{
  "arch": "vit",
  "model": "image embedding model",
  "dataset": "retinal OCT scans (Kermany 2017)",
  "train_examples": 98430,
  "image_size": 96,
  "crop_scale_min": 1,
  "horizontal_flip": true,
  "translate": 0.12,
  "targets": ["finding"],
  "num_classes": 4,
  "embedding_dim": 64,
  "norm": "layernorm",
  "norm_position": "pre",
  "hidden_act": "gelu",
  "mlp_ratio": 4,
  "head_dim": 32,
  "fused_qkv": true,
  "bias": "none",
  "qk_norm": false,
  "layer_scale_init": 1.0,
  "parallel_block": false,
  "inner_norm": false,
  "moe": "expert_choice",
  "num_experts": 32,
  "moe_every": 2,
  "expert_mlp_ratio": 0.25,
  "experts_per_token": 1,
  "shared_expert": true,
  "patch_size": [8, 8],
  "conv_stem": true,
  "layers": 8,
  "width": 256,
  "positions": "learned",
  "pooling": "mean",
  "am_softmax_margin": 0.3,
  "am_softmax_scale": 30,
  "residual_init": "zero_last",
  "optimizer": "soap",
  "beta2": 0.95,
  "learning_rate": 0.0018,
  "beta1": 0.9,
  "shampoo_beta": 0.95,
  "eps": 1e-08,
  "precondition_frequency": 25,
  "max_precond_dim": 1024,
  "one_sided": true,
  "adamw_lr_other_params": 0.00078,
  "max_steps": 12700,
  "batch_size": 256,
  "epochs": 33.0,
  "lr_schedule": "wsd",
  "decay_fraction": 0.2,
  "final_lr_fraction": 0.1,
  "warmup_steps": 250,
  "weight_decay": 0.0,
  "adamw_weight_decay_other_params": 0.01
}
Rows from expert 15 of block 5, named by matrix and row number. Rows with one number belong to one neuron. Each number is 50 + 12 x the weight over its row's rms, rounded and kept within 0 to 99. All counts start at 0. After the name is the row's rms in percent of the matrix's.
# up: expert up (model.blocks.5.mlp.up, 32x64x256), inputs 172-255
# down: expert down (model.blocks.5.mlp.down, 32x256x64, transposed), outputs 172-255
up.3 061:44 41 47 34 43 64 44 61 60 45 50 54 49 71 38 63 54 64 57 52 47 62 41 46 64 40 58 48 41 42 59 36 56 27 44 47 49 39 33 58 75 54 34 44 40 33 52 20 72 52 60 58 38 69 38 79 56 43 52 58 30 39 85 54 52 34 55 57 52 33 64 48 35 62 64 63 39 38 52 45 50 67 39 30
down.3 063:41 29 59 39 60 55 54 54 50 37 56 45 50 38 47 56 41 48 52 07 43 66 45 55 37 61 61 71 40 60 70 58 55 51 47 27 46 51 58 53 32 55 64 58 71 51 52 54 62 57 41 42 62 53 35 23 43 71 45 53 33 54 45 79 58 36 48 64 32 53 29 36 38 61 64 40 39 50 44 53 47 50 45 60
up.4 153:51 38 53 58 47 46 46 44 67 46 62 54 44 74 63 36 50 25 34 54 35 49 53 46 43 49 51 46 75 49 41 62 56 54 74 51 48 29 41 50 30 32 54 59 69 46 51 49 37 34 36 46 31 40 54 47 65 51 54 50 42 60 44 48 40 70 45 45 54 48 46 43 58 58 43 32 61 53 33 66 50 50 46 54
down.4 146:59 44 43 52 47 39 68 48 69 69 66 56 49 50 63 27 38 53 40 62 46 45 49 42 51 25 32 29 48 82 57 49 63 46 40 72 34 54 57 46 37 56 32 35 46 56 63 71 52 45 66 50 60 35 51 37 56 47 58 46 66 29 62 56 38 31 62 41 74 56 64 34 45 39 51 74 66 60 36 50 66 26 31 61
up.5 066:35 48 40 65 45 69 41 50 57 36 50 40 46 54 37 54 54 50 90 49 67 44 26 68 45 47 77 57 36 45 33 37 50 40 50 46 48 50 49 47 62 39 46 37 27 31 57 30 64 34 41 76 49 76 56 51 58 60 36 59 56 47 63 59 46 44 55 62 57 42 56 37 45 53 40 47 35 42 54 44 48 74 67 52
down.5 073:51 40 50 59 40 50 33 54 63 28 58 33 56 48 64 35 52 36 69 55 67 41 60 73 46 39 65 74 51 58 49 54 81 56 65 58 36 44 44 51 51 37 78 50 46 37 27 64 60 39 50 59 45 30 46 59 51 34 40 58 50 30 53 38 51 53 49 55 56 30 66 49 59 56 43 62 53 48 48 58 60 57 51 28
up.6 120:44 40 64 45 64 37 45 46 41 66 43 37 52 45 81 31 54 24 30 72 22 44 65 51 54 37 38 50 39 51 43 48 48 28 53 53 50 62 39 50 31 53 42 49 64 42 44 70 47 43 59 55 38 29 55 46 72 42 64 32 62 62 37 50 41 61 37 38 60 67 37 39 54 49 44 45 42 54 42 49 68 59 56 44
down.6 115:39 69 52 52 68 55 48 48 47 40 31 43 54 55 79 45 55 49 58 33 34 57 39 67 48 60 35 53 60 41 35 59 67 65 72 33 71 50 27 67 37 42 82 61 55 33 43 37 49 56 51 48 46 56 56 41 52 45 48 50 36 68 34 50 68 61 44 47 56 48 40 64 50 52 44 52 35 44 71 54 42 60 65 39
up.7 086:37 48 40 34 41 61 41 37 39 47 56 62 39 59 39 39 26 42 41 45 74 71 56 73 66 57 59 47 42 41 61 37 56 50 52 52 51 59 52 48 60 55 44 31 63 38 47 40 70 58 38 71 40 62 55 46 52 68 29 70 38 39 58 56 79 51 43 60 59 53 64 53 34 48 60 75 53 45 47 27 45 57 53 36
down.7 081:39 42 42 50 51 65 54 46 37 60 67 62 66 33 59 54 52 56 26 58 43 59 57 38 64 65 63 55 62 47 60 49 27 51 40 50 44 33 94 45 50 65 43 51 51 72 37 55 49 37 64 54 62 33 59 56 50 59 50 46 30 39 52 30 22 61 50 64 56 54 31 31 54 61 52 48 58 51 47 50 35 60 30 50
up.8 081:57 29 57 55 40 53 32 62 42 34 84 55 65 67 58 20 47 57 56 51 79 75 57 63 28 47 58 79 46 60 51 50 72 56 72 35 40 40 39 37 27 24 43 51 70 57 53 39 54 62 25 52 48 45 65 72 67 51 64 64 42 47 52 47 69 58 46 49 51 40 50 60 33 66 52 36 26 42 45 61 43 61 30 64
down.8 077:65 73 29 49 17 48 59 61 48 73 52 51 66 30 42 66 53 52 57 48 64 59 53 56 38 63 44 54 53 52 44 44 42 54 78 40 46 43 34 47 51 60 64 67 45 39 24 31 42 53 51 71 68 32 44 48 36 50 29 62 51 21 60 53 72 51 53 48 65 36 62 59 55 61 68 46 53 66 52 27 49 47 59 55
up.9 055:50 63 40 52 49 57 46 51 46 73 59 96 37 52 44 50 52 57 50 38 60 57 54 61 34 62 47 44 45 47 47 59 59 64 52 59 60 52 56 51 63 33 65 44 55 42 61 26 62 46 36 62 22 63 41 49 55 66 45 68 46 28 80 60 57 47 55 68 52 51 52 71 41 52 33 38 44 50 51 52 43 51 57 47
down.9 061:52 54 32 53 67 61 42 48 57 63 43 17 60 45 29 69 40 39 37 59 45 54 44 39 41 33 58 42 39 53 49 45 45 44 56 45 42 50 62 40 56 53 45 47 45 54 45 72 44 55 41 55 54 39 54 51 50 43 62 32 39 39 46 40 54 52 61 64 27 52 64 56 60 55 63 71 38 57 58 65 42 48 50 51