python train.py --model="image embedding model" --crop_scale_min=1 --horizontal_flip=true --norm_position="pre" --layer_scale_init=1.0 --moe="expert_choice" --num_experts=32 --experts_per_token=1 --am_softmax_margin=0.3 --batch_size=256 --decay_fraction=0.2 --warmup_steps=250 --weight_decay=0.0
Rows from block 4 of a small image embedding model, named by matrix and row number. Rows with one number belong to one neuron. Each number is 500 + 50 x the weight over its row's rms, rounded and kept within 0 to 999. All counts start at 0. Numbers have three digits each. After the name is the row's rms in percent of the matrix's.
After each neuron's rows are labels from the 100 images, of 14848, where the neuron reaches its highest value: "top examples" is what is common among them; "place" is the part of the image that holds the peak. Only what is clearly more common there than usual is listed. The data: retinal OCT scans (Kermany 2017).
# fc1: MLP up (model.blocks.4.mlp.fc1.weight, 1024x256), inputs 172-255
# fc2: MLP down (model.blocks.4.mlp.fc2.weight, 256x1024, transposed), outputs 172-255

fc1.709 081:507424447508545461536489488422449523501467475461473396491544559484487508510551484433445570452581453543502485462453508505500486474450532535523496512462550511489398585488526421495456550559450456502627572552472511497564526479436485376433540503495420543487
fc2.709 102:433462483477477501491468539513497555554489449519535542435581546600553431493520369410515538504531525477461488507493493577455420517584491495564564511527504473547383477598460427628472543497395459501468492558579588578439455464525492590487566596462549503537
top examples: finding: normal
place: centre

fc1.491 107:446570584447565549557455543555481377552506602545475476429493500487492451593454493561407504504552566530547522467499381455511517483468395530554573504481492449512425468447466534526499476532658430518413531442547426555501495519592539433518506536512502484378
fc2.491 104:439493473472538560519492495534538527501597465515543643495594446522494525451593450495606471515432517547504502456374493498559488499498504461502479589466549566533570445455515530543464509456508456571570571445578559541552491548479493535609532475466488520524
top examples: finding: drusen
place: centre; middle right

fc1.696 100:413501520463418464461356502488565577513542503572603440505419444529397454537493498561422549496530594509525478452476397513497476491455566529501447555499515506413557507468463450435513489453573510469496531536514576460506466553548492529485504420523498551492
fc2.696 095:490516464525559579450527545456472508460451491512480562468501563495556482524565520584499431447566422460457465518605492564429483547507503507446390513506533469504455472555565527526574503522683411491507474428505480453482543416477535515547449547493507478456
top examples: finding: normal
place: bottom centre

fc1.237 101:471555471566434485454488452504573543606504550493450553525509504441585415522459528493579497523510518410484521492485476582550494460536533448518460404664378430527589513465497584467510452417578502480557535404529502522521489480550552549565558503483518521498
fc2.237 101:451562453414488568537486607514484513548530507447473470441567468465521451516525447431452431577510528499504547457472447493556489469496489486455495524496479499459470542515486582468551550502518510573472562479543453594493544481409471538481467366482525540472
top examples: finding: drusen
place: centre

fc1.602 106:467531578521488523521480484480521531504525444558528427492507543446626545461517506579543524557506487442423409495441525593458494509565564432448476476501464434548439488445549602442485523522544440455422470506529458416552471470523506492493487510528445426498
fc2.602 104:475575455585532445509466524561411474459474499534501588454573499571589491493413456596515482455498527580456470518448521449474484445594556594471447559469530538470433486470497518605485482472514478433555491431521528471502483515551567563495456571497534449488
top examples: finding: normal
place: top centre

fc1.57 108:500473511513599550448445532592433522575538484490482579534480558508437445482478480447564532386512497449462474549515537545477459450576505465498526459518468500557497382453488512491501480443571460510407569428491557539509554469568400491473475542436474485462
fc2.57 096:561450434567451566471550475513587608461490459496473487501628558558459527505471436581479464417514464632452538571517527531520474471565513442544512479582511527494489494452526441512461549473506517450567488566441526541470457579465516448515518427471511514478
top examples: finding: choroidal neovascularization
place: centre

fc1.749 093:471521591603489430475664515553437562510518459500520462531490564500538556541472393458463505550516452598496519481537574481417449506469408479444550447504472591418468529497537558518447394542558556447467517570533513510468480423530542406541507505491455517459
fc2.749 096:384473407456422536518470586499504401541575442513487548566424456494564603487423498467477504467446465432498457451365482500496434502562440503607544577564562499547499563528434503520496393480525519602585576477534564605556523513434490454440510506588512523483
top examples: finding: choroidal neovascularization
place: bottom right

fc1.576 114:482482455531486501412468503614567505453499487489460438473481471573524527504509549456504555530511584582461558565512397478567457542493513524506495414497443488514510525466469474477475560549523562535462504420480446453472497396518597492516516554538470560448
fc2.576 106:593586447527530444517436516384523592493520541441497468558672407554549547479563483549527425562489558512469447455561531495508496539547568512556517516568486446513580524409454468541416498509354452483550430441497518454529443542474535451420468518478408453515
top examples: finding: normal
place: centre

fc1.153 095:464489514511473471497509507562531552512468388548518449606534567498464505463336546452535485466440435452462467491539528449556539520493513485452436493482514521422473539522550572596459547496533587348528395536548540512432486511513510475477385495528572449470
fc2.153 110:499496555387542491516442501471486527511490460477481506529546495511419536551540513528532485629497547573496500492420360497487471485442513580372636569480509548478537573531579419493456517516481512460566552454449633514559424506444511587448512472560518435492
top examples: finding: choroidal neovascularization
place: top right; top left

fc1.10 095:503463482547455428474514579503626523488464460517584491497456558493477412471509532471487413487510482543536496479538587496534473473478489527550432521509504461557534486504470521528428456508568480410418468469521515485398508525456519543543419530482617448528
fc2.10 106:521441527443481484480447529489410496477454403487484483527476478446468605522466495481483423605546545530404492570535416462469438521423477576468625537531607546447503541540606453536545556505454526489520478590451641597513517525538558573497580421548555480492
top examples: finding: choroidal neovascularization
place: top centre; top left

fc1.597 091:563474361508397535484494424500490528509474492525486492534496526527554461544537546444502453503526437456469387540446531464482469504571489516528423494545546447553545545399638475549477434544606444486478522608491608512554494482494506512455543442498465552486
fc2.597 079:498477488505469498443476479475427561503536485533509464472430517588505428460464485547487496404490446444525489477447467507548539444504567553476537612486485540626526449427561502476466581454592466538468502472421486479430559492533460482531390588537540410554
top examples: finding: normal
place: top right; top left

fc1.435 111:523506536557465469473463523430485497532463511452518463563492577638510536515563470521558492494558548443534494571467422501481475530466497553529530498536443583542461507497612565537482509534564503463413599404525525471477449441545508473538510581530553518463
fc2.435 094:566451437505442575489462441516502507408508448495561482438505494554436491567530496551566492528511510509477581620538551511478452468536495548494466547460484564425511447563430387538563437591532474516437531488486455544541460603447495464433460491492472527447
top examples: finding: drusen
place: middle right; centre

fc1.107 075:474516536491528490515470415460393527502596475445594387448522553495482463499437474545457572413538520512544556438346520446498518528476549512536500506547506486401434508518515468480481514543479539455597573554540509477543550500477455507467549477487473501496
fc2.107 098:464465459450440505489456532502523570481462483531547469476636488591479443444513407402490498518484525495459435503562509537463381478554531511539585494529494508527410473578567471596437529469410463481471459544557605580459478516601482504480544612436520474520
top examples: finding: normal
place: middle right

fc1.530 091:454465496488436489479568463532402499457532598480514470402438505495512537525556490477541507483527432496618425459497549497472466477532474503534434502475455552444397543558502400447507484614482478499498497584452500612584514512454454453438484494477459487513
fc2.530 101:498401449435549550422466522434519493508513461535544506464584508545537499470509369491454493535438531480401470495418496567434481476517503605530521552548462468563480458557456500555510492540492449552428579500544589517458568472574487518488467641554549531570
top examples: finding: normal
place: middle right

fc1.176 085:530437514539508590466440464562577521509480541527463461509594541538455519397471487537517562347473458458498457465482494489579510508491406448537466525536491528544470489421498571528535409543542410527544506542455421412441527486488476456470494523498452506539
fc2.176 097:518502479571389489543463545471578444543479543487477560491515427539491541595456552447529556522491594462616539486476505512522525450458451527508485485614473459429519462494529450448484478487464512463423344496457466464523490456525457535415461467462507403528
top examples: finding: drusen
place: middle left

fc1.264 094:529486506492491454463503525429520531545537573391439508474472465501580544653366429511519430478524543530418469521451461508489496511500605476495488442469498482605563482456456552448438505517661545511487582514566479462523456554492562461466523507423542508429
fc2.264 092:446461485459460467529538505608570403542576581558501514415489453454425414488480494554578568486530468571514505476553465644510523515447490384525569580528496498459449387478457470508516580509559440488453396541458575378549556592547518442512472456465522480476
top examples: finding: drusen
place: centre

fc1.412 095:581490502542490499469511555509358512474499463517466558547482540505520560566481503500464437557473440523373466436511469475575428524514495388477392535498489462548419535448465449589465526426580549593568501478511513466578484556526417530443455509505558550475
fc2.412 098:487579452542568561386499493522545624374467487454532566593471539527501556497442465536408538554449476469524446452541521493436492555475542459569415463486520527520569508441398498571429583523461532449447499521508490506518550503510522555514550484486541452520
top examples: finding: choroidal neovascularization
place: centre

fc1.88 104:519470612536508508433567476525439490546510486523442529506516497570428539532562490525499497483589513501435492646416549536533511524517530498533520509484541456472512520612512430511580381550539614476480481518455512486604414501516464597476460520505511488529
fc2.88 107:553477419487512496529468472532546449530504506514466550556500582491575449484418428430471498511482429447480490514430526390522525446562433499492563471377512479518548528467425541543459515427382445439491522573451506510494511441545524514465535481449489383474
top examples: finding: choroidal neovascularization
place: middle right

fc1.707 077:481534436496513445558466440494415500504448548491576352456510626523496413453507384588516477456531444503487404425402487515504405585477505459531511501511462518498362578572556499493472503562476519569601528491478477504544579491496531474401546436517426508518
fc2.707 096:480447511526510503444450510513475542480476510559567517522616465606455424471521486473454498556521560462439526537480498500445461484548535519537567458524534488492504458535493425556428521528424449454535540535633621562497463423568480471506558593456531430536
top examples: finding: normal
place: centre

fc1.616 079:535502458534505477541543375502430487567504506468529404514476526487469456522551489499492424462508432552535553422333429493529496509434557520492485472515539493526465574476519476482399586557501514474574484564413495520539537488459453494495531479469476523520
fc2.616 101:426509459456453481458439521471493574498452493552531507424617527561523437440495345420485522526546557484484483506548525575478443513556518478555583541524468478483353483591537426550437527502412439500507413528583566553463420506566486521505559594451470529504
top examples: finding: normal
place: centre

fc1.288 106:454488489448527590419532479482481482528568551489488502421507472512552499512534458475495475448515479613440455440494527491425545452515543538454484441435516517506568538523540511548475531496601517454552500531517473557494428446473561550512487451461506518382
fc2.288 102:438432573435636480489456519499506530457516568560520453379607547492431448353538409454423494494472537424465511517542514531558501538581522478601449435450516467507528481528533456530532525500405454491572482563506527475566486435561500496507476409489481481560
top examples: finding: choroidal neovascularization; finding: drusen
place: centre

fc1.197 110:542493415510443490525445520483492521497584367438523480537496519537522513546511576430494556488491522479471455550465489535419496503611489478545440491433477495537558445526469520487497504487496563459494458467518484481453526503497490582503409455398475519511
fc2.197 103:506548531461654546464502412447528606442435405460516450465499500493552471568515435502570378485405447490553542538477486430503468466569468597522489528499516541416529493469544478533475472459341559487518427565462463623474465543531549515434511470423473451500
top examples: finding: drusen
place: centre

fc1.373 109:396420520523535392531442482567474484574414490493436435493640458544503478525538540616447488487384497472476404531510484498537478522450468469465463523442617499446487469425515530505604482532446620507525522524499501474472449494474527427508528520520463536351
fc2.373 102:559562476521468477474526534550532535481444592491581543609602460499517509404532520471414423491546410517549488496582472405392493587531511508542533520475505503482545506479483469541381536519352534482522482449485587545471468552471550498521490434431458514482
top examples: finding: normal
place: middle left

fc1.386 104:538483541574510577450467453398541561500459530535422525575545525478515470433427543518519501529512499491493423518564480584534499523513522490527443471565451484468509493481510497519485527445592535520480586471421619507499669385518508536456472455425428562484
fc2.386 099:569551455514371468484542507549410593491420488453508479523498563525541496523591547571426467497493457439454519505539448493497488437517592461454374439514493448454502533479490525532444457497538516461460547516480518566488596498443510442547464469509476549441
top examples: finding: drusen
place: centre

fc1.528 079:517596528453506471465590523458460508456546507509580531496382468476469448489371449494461362521542507503490480431455501478481503516414537544526450486480452530500539493527543506525464487559534534462525553574522667466501410461549477399421438557457528410560
fc2.528 096:532450579451465445516423499494490562466526542453491510538504484481475444504554532471463476646495604535470506564517389543485447383419487484493652500572595490507421487527582444458499522474505469489544517535516631555551505544534527539514550396557454544403
top examples: finding: choroidal neovascularization
place: middle left

fc1.53 091:418540597488513485543444415568561473567449528527448575471552546461523482541476501509472490446519527472549499545457489527523442444564486475506479427495499525475488449465520474480486350503612488406442514408490415490435434470484503501561542555479444526466
fc2.53 111:553527446505421555506503489496549517497590557435515531460530432544582499510493479416546531580512486535527495506466441495504512451441535473484455576523517493416531507478472413462521507496422509503488502478489475589529436499436528582495504438429544487534
top examples: finding: drusen
place: top centre; centre

fc1.728 101:561532517556484446488455454413448560461528535518329495513552507516528514501509494559518505487438503557555497527471609612522456560410592428449511467526447478432584516402516432434534572596592444548507452542503534392530479451499466456515494474485570484508
fc2.728 096:465561486440450547573547413521639515519408555533538491398467470486454517559519530569525459469430514460525622521543512523559549465488464451441500476475465530456490518546503511504505559527540507532482521524525450482528516584490498491489533421508536536558
top examples: finding: normal
place: centre

fc1.164 111:546528496452520483463532477557512507527566528415545519502564538421568508490465512466528479508468473435529565567534560494453539435449450458535516475467503574523533498558470500561544514505451468498440493546481474541451579481527474485436553518542521575435
fc2.164 113:491540462537497490402428536406463602475452453538441476509548559558514443542427470474497435410425510529495422469570525558482523485576486575465515584514478524433505452521479518547522479505422471494499476462458601572507550534565478502539519550429535409509
top examples: finding: normal
place: middle right

fc1.737 102:490600476573480519413552484457495490520614488423501577505468521463540449462497499445570312463495446421512502528501552397476468467431634468511475440389460537428472449595510611545428524517590496446495511579575480552472507477530456553494426528544462470597
fc2.737 089:470464525449494478459585417552456560484524465571415385599543500536540455621554567596601578501491513523446507401552445500484552510572483598471557504502351547585470581459575495524487503527501569601486517432584425538477520456582512576421533478520446537483
top examples: finding: drusen
place: centre

fc1.177 078:469530465489507466485452426482403544521491485532537346435482553536434459537439473512506498458519462534534470520383460512473434520464524543532454500493521564517426469506505455490451541586435397510537523532476488527535556494462381478532541477451497507522
fc2.177 098:464501491486454498475446526500484581514480469542557507459595490570481429463526363375494519523549539464466473481544523521443423464539477495525579511547498474519354470560503434603469532467359487460482456568575619571467458505530527550530585597443545472526
top examples: finding: normal
place: centre

fc1.370 104:465413549558542532454581506588500524495538540449501531499458553556476550511419484451534483558499445409607530457523540478525470474423529448479421472516474536560531512574431506491480437454509502518482445628549533506505480500501441555448484526501544501554
fc2.370 107:484517503517550528379450443502474439416501383558498587504551528448567453560527516553457450387435533519506590470598468509451467548560482526437482492542529485515483464547548489622565517550511453458543521529555512523617469477524571496495422469531483449437
top examples: finding: choroidal neovascularization
place: middle left; centre

fc1.351 094:501517506533496401476470527514496520595477474453519628508466496539569446537450523527567546382544560406490513597410455582497530445522559465500489464481468523570445533437504575462470475449633538455531532374492426446461467509488545474458469523474426547488
fc2.351 108:490515486455465591515510531537490496468535464486463561394545442538591523504539437429479402576468481576514505546482414439494456468426442529416460535542505510451464531530514467463567500461451501529484584537493430565503483536481476575548515489473566545462
top examples: finding: drusen
place: centre

fc1.301 108:485535459505552494497446467519502587473483526457495496541607408483553454538479591500507505471427555427530614501541473548527550541461500429439430451424411555471587521503515599502502487540428494503531424536516553515502527488538515438411469490548533486422
fc2.301 131:550528493504587602397495432349492547461538490466552513555606511557442503518581483544503424491517516539542513430505486568500558549486533479521485464517457543464558479466595591402581483537307436450527481502491519462523471538551475490417479459425491487429
top examples: finding: normal
place: middle right

fc1.573 101:480576507468577415527395482529551481473518484559515504425557578447585520682569477469547487482553596518443453466399474493424472464523549487492462519456513485465382406425463510581469362490552467459447589471464393513525462455539501467441518512482411486556
fc2.573 096:522540474562496510501545545541528571472568528427533471505575524553553486449542424597465614509509475459452509461428519501564419478498486507509490654499513447469615542473457469457466519497484420570538403480521465531528479463482532494521474454473574481497
top examples: finding: drusen
place: centre; middle right

fc1.617 099:465529600527450531506493538586448411459479441412484517545493555467541497481450514472489454493522465545463422422478538529514441532466447525561436599497456498560587507508561489532651521508494482438473430556529458430482426486425437497510502529434458455540
fc2.617 099:429487491428572444540538542484497406567552536515447529621553443484522411508505500444524608437461525524526454483441603573497462436558441494421486486516468497595554475501506461387531571504558507474407465530447445490461477443489480589361430524541578438474
top examples: finding: choroidal neovascularization
place: centre

fc1.442 109:524433525521490534460510510548490540534445543415528464549587556465562526449432550447493412510528512441565491504510615472493543463467403476556429430528490336451545525550551463498560481546580468541496488436446506499495558527455488504512469412533450398503
fc2.442 103:571557402471407470437484470477515419456504418599544478542487440438482560452453572521499525517473491422494498513537515437464509538507527425474453520531524480465489451531550518485428428482579509558468498479487430504475533493509490466536377474540440540530
top examples: finding: normal
place: centre

fc1.268 099:422488525517451534484439513570505477652534477479502620570512478548493453483510603525506435432523559391472466544495473564527503472580497478559490439520450506580469531510464616496528401485578439441513507386548531530529505448524477537478501437483517524489
fc2.268 104:534614600494534537557478434508482506421418540525491444469621429546537483537488435449480440557483494529501554512485523477462522467512518463445427444438432518479562529468509475428518476538525529585524423539456460509434587426461501523558389470519586456539
top examples: finding: drusen
place: centre

fc1.170 107:449533596546533485455523494588471555519440490422498591575505562497487452440467528557505481521523492467584509448435461498496481508604507470521493446500532466594542503485491563514475460515495564530450562468378519522502562499515461454474550525493460539491
fc2.170 108:565483402557491543446414461533563510483453465525511480470619527509572470560393492548592439430442455436464476547518500438441564506629414616463484555515441558494551492469521470507538426531478531461548493447490500617490503496498475539520586412450453384511
top examples: finding: drusen
place: centre

fc1.623 104:527517560459529452487547564547483524405559498502529547523480451593486424501389490493498448443477550463569479502552537522454565459424480483560460485520463492526536573555464560491537557570564543454516418482453565517508455544446407507398447520528485464487
fc2.623 109:556516533504535513460449468470511576412502437573559535522575538445470446515582545463499463498528561538473588518530453498544516502439509540426627513528479561519425479536639462548536558533452517431499532541474586443513446497499586580442539464594414429465
top examples: finding: choroidal neovascularization
place: middle right; centre

fc1.93 099:581511517417479488431434459544398404522547568428513534567518489478527486550462537535506499480472502468551479503500498467439428590485494501465449498484481507551535540552532515437522481605465546565572548520485523558521547507539435529463558453512481512479
fc2.93 115:514562483461522577390440512541465561455430442448527509511702424528520537521492430454485434571482495432486466499636577478485509579496436448418498558537456540452590492486585495493462516500419560420569454502468541550541477519515506520534541488396533440416
top examples: finding: normal
place: middle right

fc1.511 116:448456476509471561540508465536463563561542499526412471515553488559517512527388494490383431467451569457494426559529552514579494463453475395467498493519416458491514471549522601565499484554498536573492436505430481566558522467488607436435485557472459497436
fc2.511 107:470451488462378522484512499487550465460504478520464440479565430487501452452416506478447476524509552521572483585454506508490554433547557514447528437521465512443437520544524576517549557588429527478499504491527507492534485480534490583485572457443505512478
top examples: finding: drusen
place: centre

fc1.618 109:471506569481516456388449519507504443520581513548506506486553575494502580482437393507495442445488500482476574489453479444474527571560435521505541457431538442460520497523548525511498610576542450492448553552502470511415435490506539511545500505564444533364
fc2.618 113:527442424462532430456474553387455610501474455490389474580544506441528438547466561444579528490484500545544458522616526557476490499542525523478525539478451446429472498506518503406411501500464628494508437492467539488471581490475505575563519469412480589479
top examples: finding: normal
place: top left; bottom left

fc1.362 106:510576489593506561471509564578449596484508516535529582559425484532530472528496524499508421444450526458542479549548503514474514491488444504502530463483439477474477446570490445438469584557580505547529474444452552504482519506479545507503467484413443587487
fc2.362 108:559459511441543531394471492528475510471426432544565511537621472534539521537479506479549403482461490524543456615521462418496532476478519624488523485521486576512547446508564501601593429459466511424540475462462437616580501434567449507504491450469449458510
top examples: finding: drusen
place: centre

fc1.28 099:454566572460548579472469530448466452513494534510418531466437530477486521635505446459452460461500559534501498467509400359495512628496462502524440484507445509595421551505456373465514534519599616423456469486454416490600515479566490519478466509536533497495
fc2.28 097:534518554495428442448600495446494544522476493533483570475517511543491474646486436527447492435479476447465578465534453511439460506575463494532503515529485435470541491597461464478461554479528473475530544534522585338507557485478499527516466529443477431482
top examples: finding: drusen
place: centre

fc1.634 104:495421469514579539518515402543574490605509565509458480417568545550564435364469527500455494531574570500570470435480503556571489542481485388443468455539492550407622452470541569491576481504545515544504507446522481447436429495384506529438549437510492549433
fc2.634 106:430563456449488501506520452389565571495481518553509444507536490510407497478509454523508527490567464524551465473505500450493448451429566551493423492464478448440441532613504536507443499485544452540536496483535453487511483436502494577508486587476605559468
top examples: finding: drusen
place: centre

fc1.284 093:527509477465510486492531468530490589497493442574463443580414512510434577501509374485494474498553467522420544482521473473534424599517469470503423503443459515489484478504582508515395441388520578551591458504481418419522568474517523483445498452519500540542
fc2.284 092:466563489466476524459606501529457429597549475458545452498529580435462520482477461499500541488549474469481547536491527539547488454557551482539493532474545451479530505438491524522412525514566467558454454519473512484537552467588527549539392461559492573551
top examples: finding: drusen
place: centre

fc1.389 089:459499497451565557443454509593601494382462428494485490509511617530497485514562415446570532405471517508465545443535369463568388497551465468486445565455499534549506498472526497472527366500512415450453431509546439512466487416479552542524494465528495429480
fc2.389 098:480554475497485514520519539469438516516457597540544633556529432439506508473539532456518575489566500465607519528553481497492467496432475527425467539582508427514539471516502467485545517548421495509457368447507486482516436552406442546467460420541514493525
top examples: finding: drusen
place: centre

fc1.215 111:476508555489498508447518524555566542480460512489570443480504405507541491509420501517550547477541522486485498519460537508504416438541475450533408456479499542540512586528539601533560353447529517482470467597528476420422502447385519483533542464442592539488
fc2.215 109:514513472474522480453354504540515505485608517592465438471520460478478564418456511481472525378576551498481513509564518447469480552426511449524487496467502514459406568539410519505534515528575528532539564457475501518471476514453531484424449469522460496500
top examples: finding: drusen
place: middle left

fc1.514 113:530461458474523574533465536481579537582525529423528415549498489466479442526541563514533573536442531497538501495540467554472528486520496470489490461479543548408505521485432598507510491550456458464526417639463525543440663536535528354441481436483521533453
fc2.514 105:405487557494567539525529551418511603540583499529540406530584525518454376511414512501447433544507483475535482410559588573546543574511526497491501537520441441418539536547540555471531499478287482496530482512486472491534401521567464496487497496467556486457
top examples: finding: normal
place: middle left

fc1.570 105:450398492552526584539487576547512531482568591505582565509508538553492583461458558408487518518487465428451525514473516463475536368555517507491460430422560505423438572499500552484590387451454481550448471530406402475537516536543515491467515440461497539522
fc2.570 099:476525565640405566548495480471485463420515526518544561494471475443485505515499480570488458436538515510472514497509469518448478535483508475487513497454534594545522430487444497547554466543595443474565560534451486474470451529510508475579500512515471490483
top examples: finding: drusen
place: bottom right

fc1.757 084:460481448484477476416488439525476457512436529548478382452456605509504493503477433525506556515439432572575409475485437475543472600568520471450494430522560469560450544501544495438468515557512512539553543540470479487613593458571490404416554439492478511520
fc2.757 097:495496496558468440492435596398430532517490426498572519486517521544552426436464442439415474502512500438513541577472523573478436474474461490567555528547531493497468443572503463525460515516424482462506478543523587579453456473533448477413625553422566392570
top examples: finding: normal
place: centre

fc1.267 083:497401466541550483487539493429409483441521505472513436472486509556422416464509467514499477468568461544448549376481567571510423477525510479455364482515540606510598601478463565581491456565621448555419430600432530489563523461594473550517533511559588442520
fc2.267 069:572534423455427447462490482483462496575472551473486482479417497443545453414526498544549453456484560469589456412559485561499412408537592498529393497544506497451575611518448521430451402584653509520531545484486617552521486520499420457509437478433530553461
top examples: finding: normal
place: bottom right

fc1.241 081:408447446454506481467459439526432541521517490461595385455490524468533445510507432491512525466496489460514481472372445528526514548451450535517454413489495506456491516534454443483457569562456453509582505496550558552525566448547446487427496490522524539571
fc2.241 102:482462468486477534517467508472516598507478498515548494474607463583505452456538402400514474535516499453504498531548506584453431477498487464570591502556540540538376441617504419592470541522377456497490466569550579539418486495539474483522576627459554508512
top examples: finding: normal
place: middle right; centre

fc1.352 113:585628520629537590471496419481490559610490425470471600511449569528483509542592559517526510484552549500441417473525499572535429491442391452507559468527533436556486559443524555482495481518520470592536436548459458526469305398526480519474471536465450551469
fc2.352 104:486426444552474527448581571488536464482477443471533487577441509530526464437511479536510531479523543425514528488435449432492455418524529442475425518484481504504530552571493598500528481432548476522588395424476398500482583573527556521500498452481477586494
top examples: finding: drusen
place: centre